A small image VQ-VAE, trained from scratch.
Model: 6.14M parameters, 48-pixel images, encoder arch vit, encoder norm layernorm, encoder activation silu, encoder patch size [8, 8], encoder layers 12, encoder width 192, decoder norm batchnorm, decoder activation silu, decoder widths [32, 64, 64, 64].
Rows from block 3 of the encoder, named by matrix and row number. Rows with one number belong to one neuron. Each number is 128 + 24 x the weight over its row's rms, rounded and kept within 0 to 255. All counts start at 0. Numbers have three digits each. After the name is the row's rms in percent of the matrix's.
# fc1: MLP up (encoder.blocks.3.mlp.fc1.weight, 768x192), inputs 96-191
# fc2: MLP down (encoder.blocks.3.mlp.fc2.weight, 192x768, transposed), outputs 96-191
fc1.455 169:130089145139142146138124198126118147102139113141133169127145130124158144081134139139095107166157122130080142192104125091113110108134124168144121136146109065128123109124132117130153087141110101111134138137104111148121123157128154097100163148110072169115100081132177145095142124118124113154
fc1.456 099:096143171134160130112122104151126120194125146114111130137179124129137090140127171130144097121179106162110143119144098081127088133145147137117144162146118134121170056119126130118122159176139101119116150147144114132133142120157119131107144154113118123178113132081123137132090130139116127157
fc1.457 092:107183153097122126141134135137117142100122103154102148106122113123059127093098114094158135118128131129083100128107123116140109093122100123163127125108117088090134133154098126139126160104130128128134120115137131146114146178138115120127144130122129155133145103159141119152089118187152159154
fc1.458 116:117115131165127131160128108113151123160094138134132178176149106081165094125107113081127089127137106118148117175120100135141134135165110093119115116125156106126138132171135137116136167086127190095092151167094117125132134126108115117145110087133120116156116105154131136130156101129105136138
fc1.459 104:153106127130134142143134141155165122169130118152099156097134143125140155100110170159142161104093117159117141044111154142139150102088110127100143152127120087115129123127177148137124134118125102150127134124105107154131155117149130165139118138128151144127168113146123114084082145106126079121
fc1.460 093:121147114168139105167155109162090142163140136139131126145078120128134143087149127179134133084128108108092126136114103155161119146105124115101115101121127087142117099129126111161137165131109106130128128103117131153102155107160164152128131191145119127160106112115078096100125146141114122137
fc1.461 103:157152103109095121164134151132066162150172144132075145139123116101180107128158137195098103123140130162123144105108133099172124108129063129131103144096129101119100120104093069153148131110116116114111170133086138159113131100147094138142154154154111112156147135096115127104173117108144126104
fc1.462 106:112117115116131123154089091141128141142086135140164138113087126139144130139118146113131146128113167150092127080129072127120153132161123161105125149157108109124187101146127117157094127151135129128123115151105147142118117138139146090104096122145132138124122114102146132146134106105089175122
fc1.463 094:145141157156155068137133129148133138159117138105137159096098102141121118129143130127159126170113100118124128137133129087120106115121108124098121145156148090072093097173099119112130130116116176157109132094130145148112133084158127120125190135094130093159173143131087095137140144109122155138
fc1.464 116:089137100133116118136126136143108125125119142137118133108159144129130165156124167134129147127158148126159100133125126168126174132130140098131122141108139148103149077135170088134137165144120141137097137170106168119151106107113113131164149085149108118155083129146069109127126146123107111147
fc1.465 092:108094139107175118092169116119168094129117149108119128130103115125130095090135137163134137128138115145088115100134111105156157140114155113136124146156121134103096118120118118084178138152125123105123175120132149149161169121114121134158117141158095085129179101115108130108089143180108119127
fc1.466 116:127158163104131140142128094167084118146139139137087115098142127145170088148176105158102086106153125155124084130110097107119092114138152154107115162153093116098124101126114118139166137133135127109139138145107092139091149076103107117149127119132100133151154119114135111142144090174121112146
fc1.467 103:120098171143117103119100093149134137153138151095119124163133142098151125171137126107098169126066109159167133145103124112124126138125090165100166135096121130122134122133111151105155105131111139111128177146107195139142142106107104101147094161122117159140100117120125153135150169128083149122
fc1.468 104:149123152110113085110134132121148109141168121155093136149144127118107137144091155166094088115145119192177106093065138125101156128127151128105114110125135127111123151134131129108149128131133132107140141134140145182172099106108113169124104184134138082116084102121157161150137116116112165120
fc1.469 097:162120070125165133146115118145113134153139126180095138154138089131081174146129143135146126129168139110149107113115117148132107105129116138130121129117166108101149095117113122110122135156131147165159168124174111120110110109112118197076140150126096137180135145128162123097129128129121104139
fc1.470 119:170106127095124129099144139126127113136134152108131115109107140127154136103105110137159078146125107117141134102122079184097123149155094101148079199174106115091123147106152135120106130123143154114118076116110111124132140123155149130114113105137183121139097134147123157136159128142168147099
fc1.471 101:131112114152153143110153123118169108160126133110168098141110130144155149151153095142117185135132105182148111094147117128172152146125115151135103108146154110139137142121113157124075073125127109133106116119128175153149141149157177119107093092095124115067137121133147159112137094098094114068
fc1.472 097:107114172109120166105128155099139177110177110145111132166174146134156085112105124134121131126151131135120123153116139128131119098141134072086138115168090148127128124121129126108107137141142150126113120130137140162139108112137100115159106107120114148122105165131146150142080142115143148086
fc1.473 099:140140169070133136171089094123097115106125152098106130113102092113101107102151118161109128100117166106153119136156143153129114086186144109126095118125150119145093158205148115133129123089138117092132165135123163136115116122172087162147132131128107117170108115168112120137125140132138110143
fc1.474 101:100143076112128123089184135161139121126133124155116141128134098139121109133141190120156102156148100174110163117116112126088163085132134138123115124126153137124114176137121116131096119142119165131132109110136114109101144139162115148112140116130113103160145146174171127136141117108116142141
fc1.475 103:112134121124117133126110097118116164118126121132090133145115136118162137109185143106134157137085167168152105105138094107130156131115076171168079124101126136098109115124093201135135135158073178111156085157106131143067125152160096122141178126123130138107118116136117190140123115130125135153
fc1.476 106:111130140128145140131157076137096109115149168135124144149145135119112106182175128159146157123170110133132127117129109162151080078127151140121129117150121124113135086136144118145116097152074183137118094130121122147107136136153105144106150128142097141143126148124131166091123075175107117153
fc1.477 103:103133131117128116143117101125090099127092145159127123118106119124148094139109122148154114118150182093121132158159140092150059151138092156125145107142136136191147119136103155143139095117105124106127114097087110118116119109169098083143106129096129103151158122127128134102126143149115161112
fc1.478 099:117140110158113135118137149098131143111099122111100126114119120124116084160150034145119137130121105117115095138160140139077141078172124144139123128136127144174160123126130170169080140126144165077132072144118154148150131151123104147078124141178117128158148162101117106123079114122136141127
fc1.479 098:098143130088093132100129085123104124152137106123119128139118138103076185118129106158135158144125150107110140116137096093109114126116103159124151135127107099096109088147144121181117147113141121137115079133136133145156126139122124111095140154103132137143092104148126109145078103124139175124
fc1.480 104:122153165128101136111147071113108138135151166144112117154105137092153118165149115131101127079123137084111101147134117101119113129133143137114093115136097139127083167118133179152110160133139112093141174091161122118128150136128132130159159089188102147113159162133110117113114103154144107114
fc1.481 100:137090185174139132147149111104129136112131177188142139140102135133131092146113102101111086123136092115130093100152154116094136140124138134120136112154096101131159141130154097098171118141136132096152151150141111110103093080126126159103128117146150158116123206134145129114143134119124085159
fc1.482 094:138175124089154142152157118104139171131128118129103116119138122141094094118134107137105129107109076114150131148132130132092109120172130119159067095102100102146147132134128137132143132106128101136104063150094143116181127170124142133084127120109154109162178143107121113129112141117110142146
fc1.483 100:096123115143137137111125143136103124126134080155103142152163162151138111120154141151114145108177155121162128184102107128134120084150162123139071142108105111119115104086129127154110130170142190163125122165122162179105161132123125123115129114127115086115134110121110113150150135115120123152
fc1.484 090:166088133109132129112130141108107156102130092134155125118139082159145154146157183090111080105145155129160137113118100153114142141121110130097096128092142160136154148154112141083105097153093137147167099130127114130135104123160109133111124127175159130194129153118128132119101172093105125096
fc1.485 106:109114118108146156135140108136142137150170107125120131158094115118132053164126114105124087134136105093124119118169169112092100145084161140112143183108117086134143119115144147105094105198122102142137107155099097104138136140102117112140147139151137152149152135111122136140116108158094135136
fc1.486 102:099148122148195136111107107140134139111131115154082166179093127113139081093145146148152142154109124132131117137086114151153150071133113171101137132154116146126140149116130098094154118114149124091073143110108139119100151108162136156120117127131130135145110087129115106126148135127119132139
fc1.487 088:160095134160125099168096116147148102101100152133128131121117139152114182114111129131154146111118152132094114075173112111142142087162129086166116112161152111092135101108109185145114071135126151130100149151158128121146187173139106139128123141107132135175162144125093184131133098137138129098
fc1.488 095:131102113133102114134093127164107116120129152120119142095156146131065088158152082125112137122114121161132137144153135128138132144140129112146158084133132128118122118163126125120126095140188070113142112121136139119140140139147110137154122145116096109115147095130099168104087119156103145126
fc1.489 110:134109145076124110126132125096110151152142175118126147137138129115150156142156137132107097155155141162158183136142142170151125146111102126149131058145131127148146137134115121099150156099134153150103109145127123109155102129084140119175144121103140121140139099126140196128153136103154095135
fc1.490 093:109111137079147103074139094129127112117097144140130129143144191114142135071106112108103100126148141167089132154107078148138138110162111117144161076159137143115126153108152150118116107155133091101143108114195162127152170136119139113149178116146136113124109130111123166081117117076097109113
fc1.491 125:103116117114186113154128152119150120107094168137118138111146168155084124143140127093143093136128130116122141159144151115155140141144101110134102117166161142120133165139179125099126146105139162131138127108177074098153140141146130144085127154155120112126120132109132139107126140119119116125
fc1.492 102:123095153152127120136114090107131167134128124133156108108138142103071112167070108108096141159122161128117128159156133172129099103174083150116139141181122120146113148125110146085125132178123144103128121124096139127101108169213138131156128103151091162146130128166122083147094076118130132123
fc1.493 090:095161122142109128116134134122142111125135159113134160136143090122159119105114119099104145139136108089076113151102156117100161144143113150130144142159141100096128130203109160174142148110110139140081101136136108143128109143146154095154129132108159145110143121131125161141129131085134149141
fc1.494 108:135179086129134119065082131131152138167119068142164086106176144122111113154106101101143104145123106150131134107135123173118146079138173150150128096185098137136136148082081096100154161105121118181119140100118116136117121118164113155156132161127102110116105121137109107128119132124093147127
fc1.495 103:150174166112118112113084145146148143109135113137126125100151178143168118145148092090131094129178096142117117127120119092171104121118143098138132132117123117127139115134107152106156133106125118102153146173099133139142093142138133129131157114118112135159146112144170113131108113144148143125
fc1.496 096:081116138132184121129106138162121138119122177170128160138118167135145147120133086159146144114101166127156147136086110121136147135138130132091145168154118097094145105082131113120121137134144105099112108087107132112149139161139126142124131082151138122150121083126074150115168131125122148119
fc1.497 108:140129178146091128120157115132154129117143115128145160121128125146064095104103133164102092108126117135117165116184150144106115156128172121096121107107125122165142156152102146119083122131101137112153115088124101102134064125161110123128083137168145066120135115088100173139148124152137167138
fc1.498 095:124084097152134131157105134152131123120149112080164114115127125087126155157094166116136146094120113133094146094113092122120111127134156163078122156150142129131158113138176117138148139115121092120154160155138115084142129147113160150180111136144120131116125158120137096184133100118114169117
fc1.499 108:132127131094125114125109095091160128097098144156149151155135107143123119136137099141127150140129106132144114143134095076138150119143094105185136135099121134104105148152102126123171167097116108148090128118138131151130106142124166120100137173152165141114163122166118078142151098122129095155
fc1.500 111:155136105133146095125109150144132138141136122162139081144127135110095135132126148111107098121127145123110113156129171152136171144129131127107160120169140125137181176137142119157151099144120091153098127177064120111141126106134094112147135097119094136138122131104110130133141158121144089114
fc1.501 081:146131136110174164107100140173129152133111143155074124160122130109095145151080078127126168148137102153116133141121115129117133164118166104095108148170108116152145145074101102134156087099122156111114140130116124160138176140115111159093149132157097099176109167138058157145100107114139135102
fc1.502 092:092132159079094131152116125095128110112144125087147078110120157127105174113129118105129132143125138147141102173143133130085162143097193091116107098113120114146177093125163174093115142125137136124135147103137106100081118106141132118084071141123083114127114099143133144076171096126153128127
fc1.503 115:172111098093104136076138163092107147124128166141166106136109130187141151154125106134108105154135134126186145119128120155048106085140127090137152117137116128140108113110120085119124194118158124142113093137120157080130130135123175142138111133110117142121111151137078089131137140106161147072
fc1.504 089:130114129145091146118136093171099122140103091110142125118157108129087139143111190117154160157127152127123126143142131137102091116098130148128114158150138154100124200160126076146108167115116145120109120184123111084119119114130141152121144129123168123113197062126121122115133111157113087129
fc1.505 120:138148134106161123114151162129131149123129115109136114096086119127117124127144150147134153119119092109161092076126136080158165145109146142122088152109102131122083121137119138140134067115102131102158103179127145159099094137160144152120148118149155081134132097109122174128168116112146144143
fc1.506 099:096131148159085122053138116165183126128132165117160132140130140142116132104132143096146096122131084152120166157152120162135142103138125103105121129110069099109088155100173087182148148156138120135129150096100116145123179118107142129100157142157122137123104088114105110137164130121093131135
fc1.507 090:143147116143132082136153109103101088138128118068103099156151126125121067126133130172127104130103159138121121138114098136157159146087107139135134116125083128143111119176126154117149120124129132095116135107083130132162163125151125129091091159165130110099182139190122103109108091141120128128
fc1.508 095:151126171136132131079093138127157146119158121102100144123121091129158122135118120060160103145122111097165127107141115087139124146130121141158147183120113096104169089143099128103135115113120144110141172120122131093182113157152113118114118109170137117154152120135134132097122089163085107160
fc1.509 091:123161154114113144097145129159102136101107139118091130126117155143170151127096154164072125127135109114076158132188160115116148143075159111116149179103075074126116100124145121133121106106133100126112152140166182117111132138117115151158128135160128114159148112141103168140144132136118123121
fc1.510 107:142115123128120096098162117143157119108127090099160156116116071104099093096089184144108136145170111157103137124090119110111171151125154148158116144128156153087103157101127096141157134125186132118129127143129198101147080123170109140132099120142107135108127155120096142144097091115115118135
fc1.511 093:136158198123155127113118103123122119154163136138113100123126097154141142177109143113125134098104127122064093153144166112119156153164157081125146102086095114131128124122126136121138136132114119152108130149149164116107092139105112147091137102084148126125169139118139141133084078127136073111
fc1.512 101:112100096100088149131135109122164133118089126127100157094132134145159102143131139135143147145100120096077169091145124149146098172116126116086136131112151120147106163111126150136187182139124085105069119124130134105164129117166101101113164122177119103125142116092123095144150111141101153132
fc1.513 094:107149160139099135164112125128172118146115105144119134162170080176147072148090142108169096150135158121085109146125098123133110194111065162146104140123103106131121092137121151144135142128099173111113119103109133126104092126138143155174111158132130108142147138113168128142110140100122107112
fc1.514 100:085129146102102113157132115160151106106152098129128156149121121101124102123128090158095129111123122115117166136146125111150112129110121089160123109105160114135147156156075097166143085142116126150138137112115094077136157162119114128133111085162075178110135115133182163129069138174093145124
fc1.515 106:133138097126131155144162161118119129093109152130127150161093137121127134122115095143106165106096079150122119145126133137137146153146141110109123092131135110110145176096185090132144096086128136169105102145113137149101129093126101106164128120134118139135132143163160102114165160139133155111
fc1.516 111:122099111130154069099146137151077157162143171111109151137113105141141119133146152129129113124122120113139128100110104132136129144158124127160121131107134089114129158128154107121140111118113140138095166133132145173148165141167116091155136118208135124128119127101108154131094134110094114145
fc1.517 104:169090128146143127132163097135157160180104115118128144108088096138169135121114128126113161124141111132100130097108128088115075107111121112170160132127147089139107135134161124113115135101123145098138131142128156173129100145117129124119101112090126095139144112123134114124141121164143143156
fc1.518 104:121107152129185136107138165159118066108109123092131097133123125172114149138113120161118148138146141145164113096115125166101124093134090114160109138141155157113163163124110079105130133149106102178126119116132109140156129175105136122120163126113113133121130135136103188160115078158121147139
fc1.519 102:110107125136091136180162156130122126156133118162102159181152124112131111140143100129120137097117170093170114096127103077110114144155124172131100155155160119113138098143113142109118083112109147139190125124145159135117104156131135109128154166082154123097077144088133145133126092097141132067
fc1.520 095:138126162117165099076141131080136116121157108129129135150103114097149135138154123117113122108143139098079160152153128131137129125165139120136116004122112154128101082179126182143102117135116113100092107093136137150121144121132131124147146138175144094107123146116138159147159148164157114138
fc1.521 090:194156106129151130151112156162120126150116164110154142109125166099145116180114149109141163158095147113105108128124106098124158150120136151129139151185133165097101093129150144158121077131106126105104135100155161123174136065103146164135160106167107120152131158111099096147129128194123101084
fc1.522 099:135098100126090138080100163130130145083138130088154135142123132167168118180142088138166080124205124124050107130154140096157106145127144114115095097117158134138117113117087138088125174139119129161118135120129132129122148094116127133129123145112139151088125100091144127122137072116124131144
fc2.455 135:164136122075140148153106152152138142156099112089117123113107103129086109080092128127181126146165109132115088133151111131123119119130101105134107141113131124150117158042129111138093146124148124142145148092132160128119109125178099108119081140140155137123068121157132152095138141149095089146
fc2.456 115:142148068117136138133117159088165151084142102108164142134074142129119175150149104126119106121093154136144140153111157164115142121092111132122115132117139123129086157136088122146159102105100147131118113115123160132102108165133131100166112129129127150073113103185135111110178089125143143108
fc2.457 105:144131077145097099097130123128103151144140145097074134088141107101139123099136146138117123108129119137159147130135141131142114141147126144106148121072119109156078104131144139115160107103115112132126152158117111118142134153133160117168137092125144080136123121140135157125053135145106142105
fc2.458 072:179152125095131147113147138157093131127149144148122067087107127139104166139161132152136144110109144150093163081137141107115134099080153155118138125110091146147135127077128133143107092166137084138172102080145151118126088147125091136109134154112107115097136136093121145117102126122118134128
fc2.459 106:114100164109142103116107133083120100104119148123088113097130114102106110131143125128067135166118106104072134128138117151111143104089150105109120118148097140133112143111120089135088151130135109212128138119098157135157093113158126156193161146128139066108141124160163147132128119101123093129
fc2.460 108:143118125109095115137107160118151133147164107114132151125149084134117142108120137101135108134143140109074118127126132090148105148176100136110097154170126152109090140134118098112157108136101072157151142139115141075068206134121138107138111148177145132114133109137144154147139089165125119157
fc2.461 083:118101163133157157093133129138136091099064122133163164129140125171149180164128136110150157110125140098116119075134097141149126104133177123142142131137144171126112120102099140083085117137126113145154093136126149094094141166123168097125110121153121153100115122130150094164091195140104155176
fc2.462 091:149130134127090118132123131114111144075141085138098117160121156104080124156135124145119141163137123135162163188092148141101105127095092100152099112101131147117143122127145127126142167098107155212113152108137112131163103103112102145145173140074126134128146124120119117072107125126174120146
fc2.463 070:130138093141123138124130148119126127109134111168119135150138160130118127134105108127097099118113129123135129115132128145150178117142176151127127134124143119150138108133136159140091150132081108092180133191142130127135140162099132120130113111150110181130092142100142154139128096133150119136
fc2.464 096:171111164125132135129136128120161138133115110139145124172121133135153100091118063115132111136092120108110100111109115128123083127128135153118115110144108103138118190121090176135113111118117114113174127066146099140120137144170135129116107152124150151111157116120193147130120107134154138102
fc2.465 052:146122145130175115155114177105095137126093083129123124137186133123143166124162128125129111146087122118158100125103138119126100079131146155115112097171126130144139114124111136158075131142133122153148123129096112152087122137117145112117143091094158139117116109114183097132131151129120123169
fc2.466 101:108112130143122108127125136110142130091113121119147153134115132090144184123115134110114133109093117106114173080115148134137154133119114120141140170140166141078097064112100088138093180141127141139154096123139160138162105128135111124096151168196135098065100090123149109130116155113129142171
fc2.467 086:126147117106127147145175187094131128120120126165133138122116108133130143094103092146169094136217145089133132115132127168124136111155145129135117095168130142097149121118113098195078115126133130162140075128142078148125131110151121146094129118101134113100142124132154129090120109144180122126
fc2.468 071:111128100146123128149114129112112162118075138123164116101127146156138120110173122099160148156137145081085102140163125124154096135118103135100111127128140143142105144130112102132087098111140133142076112127098119108095161153167125087143150066122097154148183156117108104117086125127161098128
fc2.469 078:121161180117095120088141118143131154097121109133141101108124145176143096121142135158145104140123130119122105154133130071130126109154093119111159112099135181102135130127115128124131115107135150134146093153100178096178115134100112071125159129167112098137122112101117082128129127128102122135
fc2.470 078:092144120190114143164112135145128157141135106164128138147143130133091102164139141125091148109110137137108138153140167116145133113095140123123169062090145114168117119136108128130166145134135098144137169137143149145137106160117127130161135138083071125132172133109149116118101113102097121150
fc2.471 115:127166141119147075145153131170099122088125111126115160121135094164118129084152218109142121119118116110119150140156140163114087097142138116120166110134095136131121118146169109131129122155134143128113123125124113126109125116112076138108166150178144132166123144116102102100094147134167101161
fc2.472 082:135117110176148104167136078144124085160098154125147113117124080128131142157180130124132106120094123160155134126139115100140108147123127128134102102128135140093154125129158130152128100125118146110122130103084138128098169142118122108114150165175138128147142123137116094104148132132121146116
fc2.473 072:138146088193112132114130157140165137132124135145134109118145161115129139162126120134159140111128061160144165102096116105157127140097139170115163143117138126127117128111112143095096116139132141146124073097146071128128120162123154086114102150130157142112098111116120088138109145138125133128
fc2.474 169:097141178134140112127155161096130112130138133099160110163146152139131167121151088136116104096142094087131162103141136129140111103098166146131164122150101114140157128108121160093105124123113090115134106131144111121160144134118150108129145174122156139085122130084123130130135141156156099120
fc2.475 075:126151129113175122130134144123132091140119140097158125112135108155101139153082091149103092137167097102110150122110147173105103121147132087120154137148135148126185095153160089130141126122183103155111158119159136110188128109095127114112055132108127117124152140118115076126127153120130130062
fc2.476 102:122122143112068130122096155112153159115130119096142122124130136128064127141134114155117124151118148133105101156127118135091137168162121140171115118123143123111129131135148157073139155132116088112136122151134152120116097136107140152143137116115152116165162119156105121107141101096184127140
fc2.477 107:165143086144158136132153137149153154123134136117118152153128116163130160128139135093091131136106071170137130102094119169127156124128137132115126121126126128095113081154142122121114165137110133160152129156168150151169131148097156168106159154152144135101109139120132101133150105150137081116
fc2.478 089:147103112112126160135118126115139153146153146137122134143147131148104162106126178132169115105157143156112150129121123101158139147114134114129142150145179121045087111135117110079136135101093101157152148115131118105132138106153161137172098142088114140113127127174120124117189126144127124155
fc2.479 108:157146098167108098136108156136127146155118189086111106143152119078129167169145154166121094129161126119175094105126122125138114123134110137153095164127132102134133115128128134098131136158101100175125148174124074097154126145114106108122101105121129146099131145105137151129049124121071151114
fc2.480 106:161116143108148106127130126164123106126121123086111109089137157125121152086120129140133089129131161144143138152137134107107169135130145132137149147146130130119137055141125132130125118128066160141109156169110116142205091163127138113133082114144105103157096145129137123199134103115134104157
fc2.481 109:121128083095107116117091143168142114196130151078153128143162117077150200110105135164116108142111127117141137133138091101119103123135118136166108122126137138114118111137137141116138125139131109146117111179126121134167111136085104132166100174134098110118126107107101134132108146126106140117
fc2.482 104:195081091120138088120121125152122113109136151116124144124140130128178117137128141109150118136151098170114140136128176104177102095134106122159133183115159145069114106109135137142152123121135149111120111106132094150087151122118167143177118147108123145097079129147148118134137126155127124109
fc2.483 099:148119135131140099151123142116117111117131185107153134147138110119103118131120117145173112135078117128104094096139123137136130171082102161127155098153122158124134191152124157135104125106105100096135153104154120083144076126121097125147136106134160155138138144142149115111150102139125148096
fc2.484 081:110154113143140112148117137168118119137147175121084128131107161125129091127098079118149154156132108120100122142132147118168115105127136115136151117163138099131118111098133134139137160123136126126086170122127144137113149129116125114126123103104109130075097081137098152140147087167117138135
fc2.485 104:137146137133131135131088107152117143120118124163126139081138168139136151073131123129110160075113160140094162149108099140175142089124143097136120142164135156143115142171121104178126122143144133140120150087135149133133117089160137132123112124131100081104097120160117100084150124092163121152
fc2.486 109:127125113090089158114131089161108143167159110079149100124170119143112148124135148142142138126152130119128119136146117118140155148118115148147138097074146151122083101121104139169094162142125108162144109154148155155183131162083148071141127123100134106123107109143123100100084099132146115097
fc2.487 089:111134148120107177075159173119108142139116114134100107155130162115154108133171114129101107122103116115126139139106143106143079144142127165076175159083149119143104133128123076102156160133142089154152128115123107173107082156120132115125150137114153122056071131109143070152096133130161112144
fc2.488 101:117089144149128099140167146107132144146090085076129091166113150136118171103120140118110143182110106112131114104112155118112122144121113107141142144139128171137104133152142153143106146157129143100114116113145114110122129141133154172116066113106134136123133141154151143117135111140138180098
fc2.489 088:116145134139145138114114128156152109122097121165160137114135133091108092130071127095127156109122114097098108114099136077098162150142136147115118157105126155128149122087144109156120110127137130102148138110180129139129135149153162131075102116124129128103128184157116107096121100141119165129
fc2.490 099:153168127182123148152140126143128120136167122134133116134082108155101174209153154145174141159112113105164124121170167128125137143114128137086107183076112144131108119203123114126161146136107160163140137116084087123112130099119124156091121142116126148127137138160115110141122108152141152109
fc2.491 095:154135131152084165092130117149103132122141095108126100150124099098161114101125139152120165120112120125122107119106120162081108117113164151107152107099099125139096075116075133170135122151121081122111133166112159157092106114121128108167094100104113139141135125143129114101118118138134143124
fc2.492 107:149154113122126117104118157132136096151147155133126130164135119130170148080190116144146117113124121116132151093113137102118167127107167131126130103133112136130157102100139114180126124111113111149133113126172121147139145086111144105121144138118167124089155128084127129103148176111108126135
fc2.493 060:152102186147116118128141131126111159131150135140120161119122164138106165161153148139174083099126155141159167088132108140139120113106127108085119129117159124159107145095098114111092139130150145125166147115161141099159151091058102092130085135133096136163115119159121125130134111154138107128
fc2.494 105:111110183135113175195175141118095140095142157128081166154092117141159131094160164129084156091113144113123107090130137089115134165144086092129113163077160155129113090156164154148085080130142129076136105164149139124123137134109121104136103115131146129148148127130176145134118102132151080128
fc2.495 099:104105085127125155108169117122097116138132161161131065168105114121118123127124130155123188106072158138120140136107123109139142144134097110076119142121110122128127126129165171178123148122141102160112083070151097123122167118138136130107140123140135126127099126126086139126128160112147132121
fc2.496 083:164148127139106124112145146121145121128154077089122120134118091131111093136139146110125125125138075120075073133144151130108126123133119139142116092082122163132078141164128144144144134128108131152139150133139120154103139131097125098125116180109107133133151136129168101142093135134121108125
fc2.497 066:118120074096160109143117141110110140162129129127132119134123117101178170145174126108143185134128145136136092126109127124150127098145082149167138163155111132061104092116126116112157124145154111156120136162163124159106169112103119118115141126100098171133149132176125111148090090089136106122
fc2.498 108:135157118120108124095105149117149134100134130177114127147110176146084103127156097155119141135117121146132100118124150109091144122127122120124156108132138109104143140135153164132125117120125188108108120162115113153180115076086101159122145150117083135146130106130125168083141126114148133119
fc2.499 092:136121158132121107093131155136132138152154112145113119109143157097077071135144184099103131114115131097115153131118115161131102147152140161081148152161121092076138084103106162137119102146122143152161159141110131117161120128153081129159158119139133152132128141119130139124112108142114160131
fc2.500 072:084147148122110155119168112112131126126108119107129155140140118163149129121131159121154150126127147110143161104130077120127081121143127138158118145101112157133084070140139155136099172113148168125141131094184158146140131165127147125108128153137149134129132143159150123134093075146116172146
fc2.501 072:135072130154097097118105108114121111142111100107106174110108165160162094093180110166157148129072109136169108089143143102137122145115115108184134133088123163124119140124111126158111173132141120127121111112130073123157094123142158080153135088109129165137144109094140102163121129123127134123
fc2.502 098:153085105146166127088134094085131117121089133111091139136144100118136093150172143132138160114180100123121154149108116152163116086148081174109114151124152151087084145133125099142141105123139129142136108119123137115139121151159138117185150139170182149155130156086130100148134155118099146137
fc2.503 070:111152151166146100149108094149149119142117091117089120135167127076132102094140141123142152114097124147068080113106114112192144169113139175120126139117160132118141166163129129134137066107081139111153146105133116187136109135134120112105144130175145113122151115116196158124115114129099114181
fc2.504 125:121143108147114131138097139092177142108137161152128138149112119162156134095144135159101061095149145136129127113099099099153157105132119105111161154108115075114140108130132125072163074143114119153119133104139146148107169160117096102117111138132093144170109181132130102062149122057122137115
fc2.505 074:132096142134091159131124105139147114132113130140121139180136135141126119121120108101152114134142148135103170168122091160100113099149116106142159082133160131141172152129119128140126202143136131152109174082123116115152144142093129118165104144089116163124101166157122058122093145159110114116
fc2.506 114:111099117142149143083105139123110167133152147125083135115111164119122182143156156147153105104174119110142125159123138071116167143137127133139158094118169117122184146131104125115087148096109074130111107133120122109169161129154104111073146134136160103114087163135109110110152134151176081112
fc2.507 105:068134105110108179148104135115100125133143187133137112136152130144115177086138103134112164119106088098134094115129153110102128116153154154146108120112131146116155147125142073100110159110119127142132081146136112105119107133177131104125137079131107124185137148074127145128169151124113122126
fc2.508 065:109149102120130126152186105101105103128133127140167124111121137131119135141109144183101173096130182133100111146105196101113103134111135151099113068115136120178094133122118143117129157131156121125106118130122138112096124110127142115132104164087104124105082119118138102159125136088165188129
fc2.509 046:112105155140141140136075139139171124105108134125139134142128057119128107107140104107151106118116146157151087094085098117156140107115091135137083096119155154148136154088111139072122133128139128110129093136132061145118090122131090100183086131113116125128131116099119106110130163145129116186
fc2.510 168:117099132105119153109121125071095134090123161131120117103137149142124128134135082090148146112132133154150133145136085129115110117141101098082121144131093119159133127180150148144100113148089120127128138110147061152140126163116122119130150103086113128141120101155173132133167139139145145152
fc2.511 096:135124116099113077156082140141107131157104089117150148132096118122147098084129128148140128164145178123123209077122113117111107103117106130133113189168164124092147159109129105134133124111160146115124111114141093141132118155104133111117122143168159147110099104136100141130160119090127135123
fc2.512 103:100127132111163134144158151097132111116156090138141091102145072115052144141116096166156139120131149148142164166102150120124139138127106127097156125170088160103153115125179122149130156132122150105179146107124163161131169118115159167115096137105127149177132141154129156132156110109162111108
fc2.513 082:136114081119143170127134113100081103133153146103127141108061158117113176119154084122064166096104127143133153105127156130117144061136182113087131135121146140136142159144137132135132112107124082136135124151116131141142156125131116116069121143094153147123098142131064142118151112154147145098
fc2.514 081:142132096146162130100134110112123162159080144129133120132154143173131125142117139107130116158127142161173138106109160113124149151125122156126153133144106132111097120096140124103118175106147123124098132116114148143134103063158142157155149127103165102150122160116104102137166111079156126134
fc2.515 165:147169118161130128120164073051082154153158109126167121104107147170123146169113124136141127128139207141094125138114125085150122148114108125146140117144109103117079169115107123129183132116085126111104127110108130166155143157123135118167122141153135142102087096134135141133156102124141167111
fc2.516 143:138099134140103156125145126120163116162094164161122141149135127165110146165109146142124110150129112128125077153157160146101141106131103152097138143136147071085096132128110114103107098152124135148174119110113148096155092166117150123129144166129053140077154111156129116123107137088143136135
fc2.517 088:104142150092155091140103083121084075103156157133116131122171158175085108107098133103129139128131086125135186112148115169120179121144162149081123149171101168100138116137096131138128107149123108125124169116127126128129101156099129139152143158136152134131136099123131100123109164125100141130
fc2.518 090:158156142130089127127133123094101145100141104194093129138107152120132092109128118099112134157147136138130151131147140116175127181190125129114123101153164127121166127124131094149116113093137153117051130166153159107137131094174141125154143110096088133132116154137170114130151108122095126146
fc2.519 094:121134133129171122088101125123108138087133167094136111082092158143143140122113154117135106149147055115111125164126144128137153107080134075146149101111096113112152155141131111130142175139170093122091128154117124140125126103119111111115102093139107134152170115154143105101114153154101134184
fc2.520 094:142160093141106139172113139154115167082118118106159135123177131159111125143121121121157109139097148146161096145137138098113117115123127127135163232126146111121148188096129091130133119125129138120166121150121129145125104142121117090113112121115114147174126160153134114125120090110129141139
fc2.521 110:051079124139108118113134114102112123116151110144111133117093119120117110120156142129162134124172105100113121152102154154135102126136136091123093143072122117123152156132100079116109159118130120141141114183133112136102086170152153120116114146111151117108137036127124180113111146103132141158
fc2.522 107:106112144117155122140177103123125112137104124130099074138150097105100137059102153080097152117081114094172123132126134147099139112140109156135152132130059132149122128134141156119126103127149142104152078113135112133110145150126132177110118111187139118164112150156094125126107186111135085132